Rows from expert 2 of block 5, named by matrix and row number. Rows with one number belong to one neuron. Each number is 500 + 50 x the weight over its row's rms, rounded and kept within 0 to 999. All counts start at 0. Numbers have three digits each. After the name is the row's rms in percent of the matrix's.
# up: expert up (model.blocks.5.mlp.up, 8x160x320), inputs 240-319
# down: expert down (model.blocks.5.mlp.down, 8x320x160, transposed), outputs 240-319
up.12 109:477533512575532450523426404453503467516438524401579448508561479482547513542448545482498496456448474566419459494465465501535485370509458445409455551442490491589460539473507586557493492486514611484426537599525526546497501528479519401622519382
up.13 093:550531506535517459490508603417500526507556558507463498540567402641499399588513469448505396500436443541524474494517507539501465481512529423477472533551603475516457518548487470569540505411561468461493529420536482477532485464455605491502452370
up.14 106:461504514493645393471469547523584547573492547522530436473564531462490495554482487581369540467427448486453484588522560443519461498465491475565467527421493515443504455470476507619490479493573515447549523434426416488582474461525595551477431473
up.15 094:437498511522466499442473621440428527571498455514541481512519501520508489583509485486514439536513517524463469602455534515516502540489394580531502502550476505512535465575532525516443496461529487526507511427431450544468478575528511524477525405
up.16 106:564489511515449502502508557447493521536593496509454576569555532552469431563487414528405474530532472547511449499526578541452596477508480516540400504488416524490502502508495539525480551496458488478575545452536469563546519570504600514577493375
up.17 101:490504592488498487530561458574514562509525491540533443494506453476540446481486403530536526556414544492436450465495551496470459400500462525559594408486487528475513552569438454431574538491515489477399522419484472477515537455555538543527435472
up.18 103:511417472632444470519542490465540500468507567481421382531549518475586409498523548515548490529470393565499476503488509496583561553509489453526618509438426514535520456554454514580544433444545492553518591452510499490540480445515523502583468560
up.19 099:481531527460445574511505505494426559509493589519500554507538560460506462525515524499464492490550455581465430493506567461512486523528494420471500537503442550485471456436491507535480529453499468460504610516582496511453466547500551430527506356
up.20 117:447462516456421577486521436548536480472529503488467400454587445486500544550493410509514504521490429549498588483541433507502520394537441459496460647520490501450472445534534494460442502538546498431560577416476519522501507531530443587505519454
up.21 111:493519577420450487527507485532513501509489559477407545405581413529545530496510409559523451514541453620410529491472497413473484476445553488493509575450466530434404480479551494518524527436495455524406582463391466451456519558485460467512501442
up.22 121:478501558515419489469471500499489359510496465511511496603504539520404529513522477541572557531594474481512466414494505485505406464519450524543479482504502571541562567544494544505569450494478426567511487440465474461511554513499542486492476512
up.23 085:364503513529413483513505491508511558543481526584473513543555569530631527572518389446518495605547443528542464497498544524508406434511532542510474540444543478515483532548528511490457490500548509487511560468516518546448468612524464553534420489
up.24 113:462506471473559483468483496536519456408437465455479582427581466560509556429564355540526474475552483566407461519578471465521558428445539429525452606518527432401439536449529530448514432527530479519431568462406523574497493543457518453465487456
up.25 101:494522518521489473487517590534535475507425540414589383547552442522563455485446496512581495463506510620448438468530525495401460461426519599460547680464498545523513560568475440523485453456467450567529558516562518501451472455529531467543572572
up.26 111:440499500503544458502567471454553507499475554480571458530558486530556454423485428509630506513459465593469434441506437495460494507530479515484565559536431554470500459527486506466527505656495477487403581408441604544507524480525485478507521517
up.27 102:503483502535562464523553635462545517551486579458452454543597529543536558433499422406553521541484476585459518524428509529525403370439551508449525572482510522493517554593512492555514500540492363605513528472545456428572430374522532442520436485
up.28 077:379464469557529523525495420555531520501448527508444461522499584491497478541404490524377498516482515519402438400468439515444408537546508443486485557478543460508445401447523537491443460551512485469465529525501570516393531479434433559498482520
up.29 104:526582500523540460465538464493461539479462519531439622456556489519543469464464476455536551471578500504520534603576370511425526484542482552414488519576514494506484444528510504377558522464516420515478519480542549543555491492501401575424595476
up.30 106:448557491521501516477517506399532505516560516568511437511576446445499543416478511475465525536364483481539384487470536512443445515556449453486489521560579581520563485502533528566507504598516447549469530416488390522464397422524596513487463485
up.31 099:582497502527700390443451542493586482525480485419473474462541549529462524570488471526437483469502455538543453588531393526496462452543520564527436519411600548518480439521554477563418590533546505531375524395574640466501486472559485627519543489
up.32 110:419546476440523528472518533552477514594439574476482496423572534530486549607509471523506512500490485574460454487520518499425528539448508479456553534509496522417515489485638516493451456514494507616522582448541515437515522443513494437467420457
up.33 085:529518448459582520492529467515493443495508560444520571480522402479528429519498515521420554439508431525505528496504530516426433487508512493523555585485501528490476500484393504541489452546491477484505555539526505547510538557427508510496545432
up.34 110:530624624425527432527537453564525490526532454472550556532565508550495531554487486511456502441565460582548575488478481499442502473491490520497432599372549485418482483433495497476495518497523477536508555535491570531404543526496447492580561477
up.35 094:476596565549456500516519466473484521483529438558411564514550505524559519491471434462529529537542493502532454519490472562426448437620547522476544559531591553471487525585557462345536537483515446426453518476561542531483483533504424484453565449
up.36 074:459430519545519473447483430498515516572457502514491558534496617481621486538538441538506459508545390490446548580549488512586586492509530473567449602477596502519527475505490530516511432541590465456459530515515539500510465528492425616561516424
up.37 099:526523467511514443481535596539536484519422517475455569493605508497485513497493519482470465463549460551441519506464459483477405502483584606515486522437442519496515481515569564638517590370528559587485507468476481557461514506482368455497505510
up.38 108:541597464437543517446508504497513467594379529546477534460537519499420441496471467570481484523505477529528550569515502475387539504619475552410524567519560463451523485438504436556566473459532546426555532428503497562594455397532462535462528366
up.39 106:436461518532518498560576567435434483528516602481563548478570507455523556493483490508509546495538523617527517457405383459482427432530500448465514607485582496531531603486506475491507504412542571437453512453359425514625512523512492378539529488
up.40 110:469513484575482551502499541452486483426472526477543422547556385527558488575508545482445519460447514595428416551533532456543460474487515487406460516523449484449453469537520500542475483456515468618476573543523445605548457464498673448509428409
up.41 078:562567493485589442589506435544575482527487432461575471476504467535490438538500494512558534510552510535482558417438517425473469540442544588466444492400550505443469468501469548505515474550494526468487542565506479509581517499435448532400493513
up.42 120:438450424588577488480456522488503465451496499512549511502606528508527524414534545452530460489514441607503472448551489553537564495500541400512488674501547490534565530429478543459500402608519535493510560488563534588514481448447510443505485481
up.43 082:360496511527444474519556517526474543547398455541522505452534407533566559533466489486519554529523433528585444580522548459445463454520548529468576587547545492436498537543484386449505510495488549397484529470502562522460448436518516458510558448
up.44 116:580530503529453503473463539502545533557618552565549479497585525461532434546524615470462505512486470646561503451561484477489517646548462479432612509401503567531558480487447502468515523514517582488555576526473473485490537465541472453524495457
up.45 100:505550491497480598521488490523516468457536515572484575578526531470562478554468442555410422555509439554441370502411571496534508391533543517550412467468448487492539469531465464531480497435526457483513519521561539505416504571494546579490447470
up.46 089:472463443482543502538530524463535560546448492394488460507520592430610533548534515517405514518413487582456561485510615482527546545472575428530420538533447408490453420526422537479478465453443512493454516497516542587509568482473586558591513408
up.47 099:461451465533450465485505408503488550483520498525386471529557603640599453534466492398521524558479451622466448543379630536519555459499592473520561529403561462474464576517366527525558492421476449610455550484482382483471479478523533449665440515
up.48 087:423592459521587540488476446500435498474470463538377603414525450517460469517489492500514552534520465424438482607529546533478460466543527552497564462519505534507484455531467570398481492521526518504522521494454503511535513509504478506435528576
up.49 097:505505428618535529425504445515513488517468524465542484450533511557527486467484530562612492367511416536482561557561557446528556554489502530442440572560433492462517534567476454428565493520511543588429497519469537451450483424433493572492559489
up.50 119:402426432527517510495489578459545491453469554468454588487575561567515557409568473499489552530513429568532502512394490503565503332448408453641475618518459515470492530490585462551577422580512432567546569406543486418462513487515569429478455431
up.51 111:488487477500518510472510619569496514539528507580435450476579543494529489518496382571573564496545404569546506443476491474491486634540502468596545537543507535355509470518490466564487506592501364553544562368496539532592565452456505470445514449
up.52 103:570546552461484485510505467497514520472532559480534479375553451453473480522588504535545518447529544564484477467599423436479546575487508472378572509515516541446433428465473509493514522505524531516456554504500470510526545500530529502419512459
up.53 080:450524507470447553477475481487459517479569548583453573568546526515438514602582379498439450578543443508487363437531549515538550503484454506527553527460471458503453483438500487536464488385487450440534583457407402540514499644558514408586413473
up.54 109:591520556481576544526565571507544468552513475371501528557556436476464523437408485475483528466532447504468573476432537523473435471470553538549442574422563455522485444533482509419466543543507543480364548413524469519538486498429467534453532512
up.55 094:574542514482402398481541486550589541529494539512440502486590520454545471491531574582535440474470490591481469492515514391512462549453573484490576503485477537428503444536506508490450564554471601537415506414511453463516492522612437483482451452
up.56 105:483539506492466500476570515452497511539529485518565508387557434455520464465476458546606506560420473562515431499491515533456454418506505616502582609510487482472446451523534514501508492607491574444511521470505505509564541663528475451426486471
up.57 088:466598511521565558460511507484526570528463570601507462425506519427488538608521412543483509557472441468580395515494472530499592395504499495536497536443484457510485499419520502490512501541533562473556553495474494550484468560481567593538492515
up.58 091:480525453543508475514519475517455458485489623483544547490565419494468482547541485563529434429541446507486394484580550435518598482519468446438504626471431507429541509404443480465539435575503471526420606505472492581516512423416448446444527524
up.59 118:403534563497539488516521467471530478572529558527470461487575485530471374569481490449480484558445509621408489488563453579431473538474459498399496536373534533506493492522549545523483515495610436600504551393436444564585494440539510437504478403
up.60 108:497505500420591528494481526562457512488483549569505519398532434537484458549522443530501464473426496564501511559475407463510615563454568464489515558495561476477477480491453500441564577495556506501454554460524442554570474463520533587501460423
up.61 097:468533504556489572462401606429451469477511434515516502540445421540551474491474503509409500423494519513431465496484462527559476441509514573487518457518480455502580498505505584512450500563644513570475427431482458435451548479557486430565523385
up.62 086:483538532525529487511531539457523554609521561480563553524544504467491558469470491539441535461436431486494600519488614393485547504415496509623487540528503470460534562653495563460508509502542526547476494528494522513450495521518508546461474392
up.63 110:501568474544549467461509490534495496559525536499465537479529475450538514456439462515552439503485463508546444533504445543397571535525467443516527501492538483476505499517510503441495435501555513479453542494397473518445488457545545528539534480
up.64 083:513570473480406544531556473479427502580452536474468664498552531520519535500484508486511519466514451544465502556432536412456553451506409532524431586456472477437458412433546404454474490556615505494503569543517535510537479458546531465435500398
up.65 092:533492520525502417513451496513439542501460529472496455435532470467536446502514516547496507484479403612483416498478531473500373504582498462513552502485440591480461482552492474545400474551496487599535593499512490492553487488487516460569474505
up.66 113:502458478465474507551489541478475514452456513497538547510571484485585583502475425499440481483416475618507470503481600492506455464527471502495497490535356535481500438539552551493480521413479519533536535460557484502375487518493545464623540374
up.67 092:525540439541438399519523569463439556519442522439532474485563557564478564452542444495488451416475473572508595539495615451462626490467562475476456495564426531497540420457540521411507507476451516598505549457630607470396489478487630465548483346
up.68 093:440503475598486484481488484541445486534475490565506571500550545569453437511509464506471470525572353478548417543501564547558491493500453509546500615400425480438510496428507511546484437440471501543522610446444504569428498501404453481558549556
up.69 117:457551562399438497502532554478535522520486461530561468515568482528544495443500443478453497473502442645584463497427496556521497484572498502564439574482487563480451484449537558512458502532540426582461544482418539508414482484532494447563467459
up.70 099:481481474517590623444486511532478472438486543551467437487554529558431444527460498508388443494515487606509431495510491495478552416481597468467488551492549459450448483505417456601488520507494469500554541491500449492493460504469597506543509405
up.71 095:525500571558575538467523544476524498563493533456548583529539530496594478421578473522494553500491416531453556436577465454453602562454554530576468622547442509526492551533445569497596478506552478566451523436428531526536506518509425531527512425
up.72 095:493493527566553503488535557467454508469528504504408511553561583569554362528488481511483526489461393533495495494517566533536507480485495495466467475412487510494508548508488482592515475534646415641522503459508451565521519428493609399557474502
up.73 096:466560535605546540509499500528498565468487507475397376490568451552525500457518518507552566486567450551518585426487462478531577433531460437525500530473459550489487467456443481508471505464521461554406564489500500509452486444505570416574536490
up.74 098:474492526560432405481547535440619463616582456410439393460586540559572476442481375441510399529425398572527507566535533509506485459554614488438578521473523506519556480506540520525589510512570569573450511479533394466517467569532491499516482490
up.75 097:534481487463567534502488604505499566432479514445518552511583466455531493530500492448495415509401451626529427532446476458440475496466569507540501510411379485486491476478532540518422511427545520575502528464519508579544474590543466525510427465
up.76 081:538494491541520523462500501474416507524432524550412545481482596529592505526455468519515512534456532432431483455555503524441558530429519525498478461543575506488481381609545539524469429476493592500447467505453353541597504516543544573450547551
up.77 102:508483449577481531518501554453543499515524556511430457470561502474515553507420538492452546522415445485441499485499511447432502592458433465428549537520608493530539437501558477563515478494518526491567546445498425566509421419498606486495532565
up.78 108:495596486554402458521509493444539541479570472520464431470596435574482516477467445434545539517448442554539511487535498587473511500516506512457470564559463504479439446516508507408548614483542463487464534445589596510588547497515397536531461500
up.79 102:555477486500536456603503517381526470512476567428548497582575533411555524562485522501493528488396479589490532502534503485487520465474553403467427610479501411487447529520441524474530482526447545496444603551482542544450545443502526498574598477
up.80 106:463488503597529572496546432461511471447472541444524550479524472480492514466528463463516510512455495507454487423527526466395518598512458506457542513509406466421480473405491513382495455440494493575501519435392566599413520417532489477514463526
up.81 098:446528433540463569482523578498536498459499523545456433532573500492483539477485513465471472560441426554539493560558597527473551413524478485543492511530435493553530503425460568423454445585457560564576580409416487555496462532477487428592552469
up.82 066:549541516471483605391502530499492430500515448576600481522361452511460536493545501464468455516442502396542472470504529493550555544503489576494454503564432489552478588563482559536493550500630441485468393477426480526412413582572481540555434506
up.83 098:572533496576409555614531504532418494430575467574462625544574577535476425482451383478480488519570417524530447565419559529471432514546526537480477527437562509467487514458515501546463540472579489470614541405488441515515512584536442346536484463
up.84 081:541551493480453593555540484500440509527492551466484455464552538469441535481450514501617528517501436523580542503473427504390562435533439513484441605479450507472473471442543395505476562487545481532514595583443533493429425469507476465443542637
up.85 091:506490474531407508505495567470486541458502448503513426431488534555642421613544539529474500489470519605509465524459528474565568499605555552543489497503472445428440496549485442523469426507465489588472476412459433487535660505530561413536518400
up.86 109:537441454551545508506506516568514491506560617432451673481571521547457521552514529485489541477569452599447553478516397493473510589447534470433460577481451449521451498446522489527480465455526568541533585524471497519525513524440461438554547519
up.87 082:423503548487431545559481496501634544460518516578510515598473500465616474537487427464407472529489508505501427523446625486528443572549515547465488467538548548532517457440545409450429560365510475445557522506529492496444450494536504510555451437
up.88 095:440481497521477474495467504436466488502573456501406507575559583521494442482573529465551519548538418495579542475457544521541510450499523525599508592390406525515512491492518469518519485470556468486623545387520438431439503511524394534574591485
up.89 087:447584524489466460507482433550521484473507530535540482506466569529535538508517496510391462468583498492491588483492596476517470486474629535492374488469447482479506536459538412540468558515502504523512504575572553469481515509402371552519530424
up.90 102:495495410531473508580544538540501561550514538492487463478520468508573568541406518503614498524555506546522470522430510475538430455481519529489584575477544464458435432561536443533539480419477546493471558572435535402438504530522474510479544497
up.91 103:446505417533561569410454499514572557637569431480487485510529509516465490481504484449508549451519393585509523498454532499500550448480470598518458533572573463464468503467522456541419490485530522545520516554563578506553495509445419510534498441
up.92 073:494643478479598534425470521432490508435492514465528568506507535482437449485433502548520540466517401448548479557475593469523502508499480484538488548446510526556561473466475493523582515442595430493564526591410491493550486482520446498374476522
down.12 095:543499487541509527405490515498506455421496521510569494518509465533521510606482515486583473448474481501522501503494440493497542530495547538537531536504503456547559520424538421464464507570422592474377482379511456523446527553514444478399450540
down.13 089:483544574532557416387561524572502475426556528528485530433482397433552470503439423454503537613562492542455474554492475413549402570480468566561549543488450520540552385499509523518486458514481472473438570509587547547513435459503535504599491470
down.14 111:497469541454449530519503494546482516616469450573537469429489481528410529409507537603507450450462525554547549417476525609512419502427551467463517535422516483465460514554445553472554452450436492529581418512475422587513518516493457408419557552
down.15 093:508457472505436523589512406432544474484536453490538597544306424492325520497536439512446549455536530526522517509456479454398586483498499479509407579503548479490496492361473388471392482494461503597465500487462484553517530464542400483475502426
down.16 106:586489528503505418453473503523597531455561428498499455549490492481433459547413366495528504496472540537523507537526469469489544500479514454489442520526561514481475476487443444477472580445561435435569401603525460488505526525535492502410526507
down.17 094:493460541539519597521485450502495477504507457568456528459544439493463535455482552476488571463567488451452537475461599524554468534531500497525516423441472556492495443471510642561530454550538461583485578504467435498561522516572572411453465529
down.18 101:481452495558458449462508490510472441465566444502509500564492604494491493473439619512430440557523468550443495488442559536482467579467366552537522459482499443555459523582466567614446500402489525519537425535561433491572515514433541467506599614
down.19 104:507532550479527433366478490525369511538515533505511485486535489507628503510392538512467503518536528483464602510482583512581463530505468521490486453491485485518528564570500507482549479508487518479510549511446474477496550529502512519450489688
down.20 113:499575573406508433467498465439578487450502527491506452537518586564438559478516442532519492555506619481508465501522356483498474421513465501501510493524499523487515463424523448519536515514630518473581519524612528526601433515442493532416426486
down.21 132:558453537439555520549524433498555478567470437508473408405503524517496539481579416550519501467463508502571423515514516541402401509491474482514443482453519515421571492484525567463504520600465470567379565504506497562491488542460571516559475437
down.22 108:513447553548571452442527446470457382484467459466502527524535512475581505511483427470609396523416449471466523615451442513481422533487447546544500530537510523433506389529504480447498461503432494499507530508475509508554511507493488525476524497
down.23 076:411512545480504572479480443451589460523461487523484451487514571519393550469506450441537516561586525566459497502397460398568456545466533546562479476504555478509612541491510467492489433501565525544510500450541491508510513557453513498531538566
down.24 098:486489491499423513572520495528543500460414479498513476441528474481463523529496337579574557491507435505557462531498500530451482521491491520436434526556552494403534437513547569551541458557549436602424506501505560475482518511531440533540516454
down.25 096:444501438480515585553469528508492523560384575560546452488495470507420494457466506510481537457452440562570595486462617538505545484382385516471507589513525475516571490559483507496481366488549480471477509477455459461544506474467512448602522614
down.26 112:557549578504454493497510535529547483504448505477499527468554607512442461446418490526372501474542494576508451459468540548514576468524417517498567462548541521443499436538454527500458518457479508517450480541466535433656496498440418488532560538
down.27 099:395451504535448457428517515545471516536503489528475495509508586478560528525471462408394492561491499572474584524500577441513542603456536533528517438458497493549545525511464507488480512497454449489547433556547466518501437448485492475543530556
down.28 093:476621523431478481466492522499538469536511538508447491526566531516531489409471472505532498551488403504430573563574520496419474452474502479534531522489539481460499508672526525512564538523541521395457500475497509491439546476427575435403482467
down.29 105:532455528551509525487509491420541555456458488479441450482475506485516466582512484421492624482531543565479452557387467407485529458567502519569520505581439509488554451404547411587376514498560471507486468510470503417493473439520575528525436491
down.30 108:495434568443499466503475496377513563498535484470451404600467471473423484545477527537397504572532466505492541515532531534454403421473466472596366510472550517516487513516457405444472530436485532570498598531572568518546503491576575512515478541
down.31 099:633531453457415489446486523494550464545497517478507512503431417549331470498448482560538477507498539503470502528478489461528453535477577463396459569453483466526550512501572542442551587454395560520442454572492564577588574475549437479453585482
down.32 100:445474470351494473488537539424554501483483461480504580532506452512526552539476513532514446567451476508499423525524472462369472505457533513531485534411584536486529451517596411486524457502498513523459550606520563517497470395513540604500540466
down.33 090:531495519503507488446526570510429505415495504501541475494549539493563529586505480511499403455543514453473550532500493536524504484468512488514490431529444544508479499629487655496570506448503485419497404538498469486545463523457532492468427666
down.34 099:489493488436484627576504481496530546582497507489537460547478473451487470427562477515433514514481464509511381533520570487537555539501574451553400464425567518472497519511476645488525451623484457554517527480494528532521466557549570397482531507
down.35 098:474475569510556563362489519440511525516503431480482521514569536511565498536493433432492589567552501557463479519477525421529388526581446544584562455557435479503521492459561468645480497501582479468503494515525537473439497502440518456517457428
down.36 083:501532494534488544525496389519472492550516454498432546489546401508484560549490453510526416530541551486452501484469486480480591431458515505469496627506503480554540467596502465534500483429582568471448468516520427510473494500419535489535439470
down.37 094:501526539535459529473517461456448516562421477463496409475452455501508540512586536483467411530447615553506490531535540477564553502486416442530423462394544477516454507509542498491540552575452532582527529464454494482535460556599483485459479515
down.38 108:584491479511457527485533484519455457495372486566435553523434533466536435493564466553496438589460490484469533478497537612468444538596566462591578462494514483433442423469544448420430481445557593566548538599457461484566557416489463482485509552
down.39 109:469536524562512396384507496504491512553413453485503510436469520571512554409521560496440511497435552551476585520463517522513535502572545511517592507501495490501553473559521456494494456532612610433386539451431487508593471503418521474499551583
down.40 110:538490536516546456481499469513536457526489512464552415437479331531482498571514522510519518452562501603509556498469494579543561504510504542494636479475451538374468565552490497597528468499539550516411445470486502423610444492511499455595509534
down.41 082:506433474500587486423508487515590485482467509497442472547539491476496564475432536484522527536558547388484492422452434536449450416543454548476438482468589470521501476614518458535508523467502497507473683488464445458418499466558501512434409445
down.42 118:455530547610401524510461502518510495459495515472601474590521483505479454492489541463562514489528486528436494495454504465558561503522454538502545483523561499513377451478466544537497430472606495539560492466457608409497503484549407499488563505
down.43 088:443472546479498513417521476480489494514452434488450517482529577441564558483520500485518509492481462548491562482531475474545416527515555589584586435558435501529556450470498550493510435518533562430474488469511530434461519493451509521464558457
down.44 128:537460531539556507515507562472514549567590493500512393586504527546504485428545651448483452542549524563463409538497490493409487400573546473571570467456589527570432576486461515459519542453419586405540527497514477467501451418489509524496548451
down.45 098:496520554502482511477513484443602467522489322452529488469461462467403484614504440500568467544542545558488460542540544458631445434514647481500498520539477518474489535521505413499513509475530486544554376472497476564529514466423513445429580453
down.46 080:533539466533503541448483507492533564497523484563504560498468415545433487457406403504489586548500518526497567476475456449468588468535556433502419529499537456455590516551534454416446472472464529389541446556501420517505525577584529452441460572
down.47 090:392504493500498553519488590502530483566513511497486532526476538480496472554463482372457550593495505602467570452416543411519503513425417553441453479481441473506557584520371574540501493524554509497443452562547477498457481557393561480611538585
down.48 088:478426522503472507532491422461383498476526524482454620510472519465493509476523513469352489476474493485595556479380516466431462544510461542543496474459515540473482429390540463525477514513468501552512463511484589489526494499521472579580496444
down.49 101:542494456523469423439496421490604468490466534495510502411461477493424517502451545530429477415543560546511623518463545585566534470480469529516479511431591502451489447413446440450423493470497507525422421482419518458513499486555493517507519530
down.50 115:382511460494468455473504493539518417466426468470434467515522538416463540593561400501484462505529537530479541532584452486556531594491643495451414505532476480477521427464538528479470465459444404615541536581438523540484520431503382540445582424
down.51 124:505483451423547522405487551497497545384550578507430488571519457489516454523440439526528539541459592478468484469427528501518436406487549521470437537542460516386482501531451504468498502409336371536619561577488465559422487408520500529587502466
down.52 100:595449522497535507531521552496597507530507478482546468421545552538490519470557504522480484453495466545544393511436451566421479478562500524535561412488565497480550525475484579530537500499444531500411534453524516470615459472480449537489554509
down.53 083:437504600432505520407466510551517548486484481532438460509574441507486514420417388503502528582515479607509664532434497412551428538472493519471504502465540530527566565554461497505591509535626526462526537524548418502516536569491503517463474505
down.54 109:454481498563519427561488582481608553512502508457480455497552517459559499587503529500532499523478509418483402478557589525476454487526575491492519511525506497501515519547500561625535533475410474444501467529493490490499539535490619411507463545
down.55 089:614522495488585440524477529423473510598495512511471432554485565585471460454542569563489469474493545526554473607508489547423448474513354585462494493500530494377465561559498558477625549500462638502432539534429614487566483509488505564490477428
down.56 092:518551523444585497438447540512499512565482442528546554534490515505489532500458492489446595506426460504530429522523496497431527465500541443518524529528480484528527553416538480382429462500460494501563534516507482481450491624501543465542467531
down.57 103:482556548475462478424501522515518506572481431546517472444524469563473491377470420509575506569476477519448633452527514463561447569521539489446501554470477496538545541587502536454552486467533550456470471481552488519489546548472492407445580479
down.58 096:490529474534489500487525506489584494481430501487561478488542536474444441506536504494433530439521521547542596540440508582574526457433592517454520505482551493448505477477427502478464428487436533625377498443559541371430478456514445540526524517
down.59 119:498502561411527417485525475473503495431545514498450530553540432469506479520521463513497497581427482519545537516513377445559402544484584486533476503398511525439499513436519398486518452524534466531472500553585512443402443440445477564395479462
down.60 096:543499541511589521453505476460528475466435556472503538482441501415536431489475430533533445525478508508516498543475516480557419505494441667507494518487423476507448581518539500567384590421494427500507418560515497556556540490454558426487465549
down.61 103:483403486485580443566498351486507465477534426511515521512426457499507510462395507487512499529518525545530477478573452510410508498509473481517443560541560482489514464540477562550430508522422517548477575488537534531562499453541532502535524420
down.62 095:504401462480394391519512500586540495528504455503542499452474487592454542470461525534587399463459570436500489487486515582481587504418505483444429511524603466536446404468416425502486470403535461424548421460511457523499479543553454567453564514
down.63 111:461544426452495573438509484563496582491546419504533582517453469542462501470456542508563559439447529478509512572468492470562569532448604536507553452506376447492489494418450518403506489550528528484518423525492492472360529515403489489472615475
down.64 088:508447499520537416431516457426326556502509541486489513412484477476534469548493557510439517543426490622488452381552511524451457518557470487509506468467497491465516547606554645543488531492451474486507422489487479419588498494514562505617529641
down.65 094:514524521515530595413518403472349541523562516513522431491488475490570459529418500513525472486536533518503571490422533538624399565510493484492540509484597523464485446449503576475550525448445463529524420535525480487541534599481492480410547440
down.66 128:505449518538532483449517508427469498480513435522481378481475610540512543541530471508533438495440548574506526480591539503410606526531500479495550585552518446528542489560535537516537571505569545438553436511532532517531512558497562488524562534
down.67 094:542534362485429514575500544500568466405509523497545493481486530530512551573473496520542434455432499513542485516524481530453626505455504589481460481533604449543518470433515423511490531453458528489439546477539491529494571531531471536414525495
down.68 094:420494502582473414499540455478531492445453510511493582516500391450408487430428429486488496524504541625520521493557581466531506533447541483482381557465549440539511459580488521491456390525585454598532478489589503478432539548523565546491501608
down.69 122:453462512421459470513495536507520545536471533508565394494506538454463500509599427484413494502502493521453461505550568422543576573588575466480413503490533545496531462482543541501528493495469462554482478539475485513525481541489534530542507429
down.70 099:506558450495542548513477559397550450517465504396508585441432564466440508453446388533591477469492557480484570413496558484495529483435334526586560525511503484428519474507388406547510547526548457461552461512484431505567513444479505559445575538
down.71 103:552518388527460527475513564566482510501474472504555490514488379500442529574394509507588389450540599453491522570479475578507596467441556500440437547517551506556454417470443487444465510460511472496483472512527415495547531530531468517435527535
down.72 090:456454520426492481494490533500589538469563555515487492545511481429549455559400471494501479535542564564456480425429512462440456563438460484543420494421469530472447506537461482632501471459421438561549569624524506490511505444523474554527497529
down.73 089:479402512538501432480474602526577472474474547479486457575486523531472474540585487520502540504447530530462479532489442517477525471478498562481485556499467533503454484479473526564449464539532441618478520490571570557387475483499538500474467476
down.74 091:484479544461518407477543533518482426447666459458490491513423546463511421433515456358450514506477548489445529558461555439469480614596398471584519646479463521545410420455575502576448579449446569520437492451507460563415459547497542534478541530
down.75 095:528481522474533457508531502500475489509449459530533465537456484542620472511484436471507460505384546492571509587534463535643527474493448482407480559479549504487420567474657482524513503492466505513432459530517579456577532564530440553465490418
down.76 089:458475501485496473511416478532520507491488460553507509450503383505421467505444504504581516444562532484529573535383493511520505441518570506489506586477512474429499506479479514505410512543432463505546486506502502485528482501576580430479555387
down.77 100:466574547405511510516493599521541552523466514528473575484475512456462510485461501459390521523499472535515503494512511445485524466539467488482413524495500567566501420488497539453535486596456470519471570498569538511579529478565528499533454407
down.78 115:498462469508519510464485568450486521467554563493445517501457483471415484493464542379447638427541584572488487554448499358487498487494486570474472513502436503525564523397539532511421569537493486508441509491529556463421471495493470506519441483
down.79 101:484487399470534552465518463496514550516530446506532496521538342528427502474566544461492652554478436479593443439469448459500439489440512479445481567459567436474493534481494532451476546524471523502530600539517432510495507540498495488444436436
down.80 122:539477503521505455489547429526517448491453482481529482472555520473463523549430579453485516465527509540487586547425564584510569370513547538554633490513471521401465499579504521535423489539509488529455493487591517400463478445419502489489569493
down.81 089:477452445565474531627525496473526452458495543493548506673501587502497518531579459459578467511448566472455527481458530463492585457487506477529524493535507445497482511528478469539513506524559532509582416517475536473497528477530430592436545450
down.82 082:480483503459449464516454383490493456464480413476466514527536464440446527493387466493527494503528535470448674509374524488535474513505520475478475561542473475581503429482522548532459484484531478482505565490607506469401557509415502403409549432
down.83 101:506506562487571528508471580464582568467541485501496405498546516464479468475554461454461545607535569531452506520454521444477379568539530447531541441514469534478501511496532495551533532474548523499640487556467436543513478538420567532539439520
down.84 085:512402520521567484341485488552347516505509519500478389459505381479627516576519517464579510520495447565537428429553400507464478511484468486547517557478508477424516571533475704552449528496441483491451430457472509489438491485499572523546496397
down.85 091:537409547534492508579497464479466510472494413520513508515371497521394514512538489515469516513568480437529478400455509502552531491544490470566531525466501494488482514435485554447469458516515472530491494522482499497571502525620507489473530536
down.86 098:519512495562507572455512439479445489550526436494452451517491429510509469435456569524541519536461468482543322485466560534565434502473508509564489422425482475504508530509496618447531490573530530528575546416430496536515534549576561433563493479
down.87 093:549464516475470577557502495482650488539491471507521465471491562518481553616597492501547476442572554426491545596539514510583473462426581446480539531553399537491513506524497549556519466412546467458493507498405503489485471480483475415542411590
down.88 085:502517519519536421435469462486592504481578537493443654512551466530441520520423512443468438543484568499487461498551522479541506489489467445481398518460544506532459528512520481460475509535551498488612506531511459566423493499500528538381467456
down.89 088:523460456505458420557491388519605444529522445456583605529370556500348515543473478476572487491536526503466565548466532504544530497475494496520473508537541448485478481442515573554457485471489497550492566442460516472460471516466441537420532433
down.90 102:624510459483462545529450472493538544487583531518551420521481463518500458583523482534635493465506487463517440514533424485498538525494565475528388569481540465476504532489460430427479548494363480494487399450533520447373513516602406526418470484
down.91 092:451468467510534436465468460486474515526615479469503431564395442595527587478552512460542407491490504515452486489455518551467548467482566370484545526595531485477527347486456495362665438531535588538479518462442537449526492511535451512454476496
down.92 081:543410544439458467388553500549447510464511489456541487455525475466527503665494488479453455445526481495501507384403526505517515462482431487467474462514602520465468464539470576592513508478471453519491493495529504494478480424472574551596484458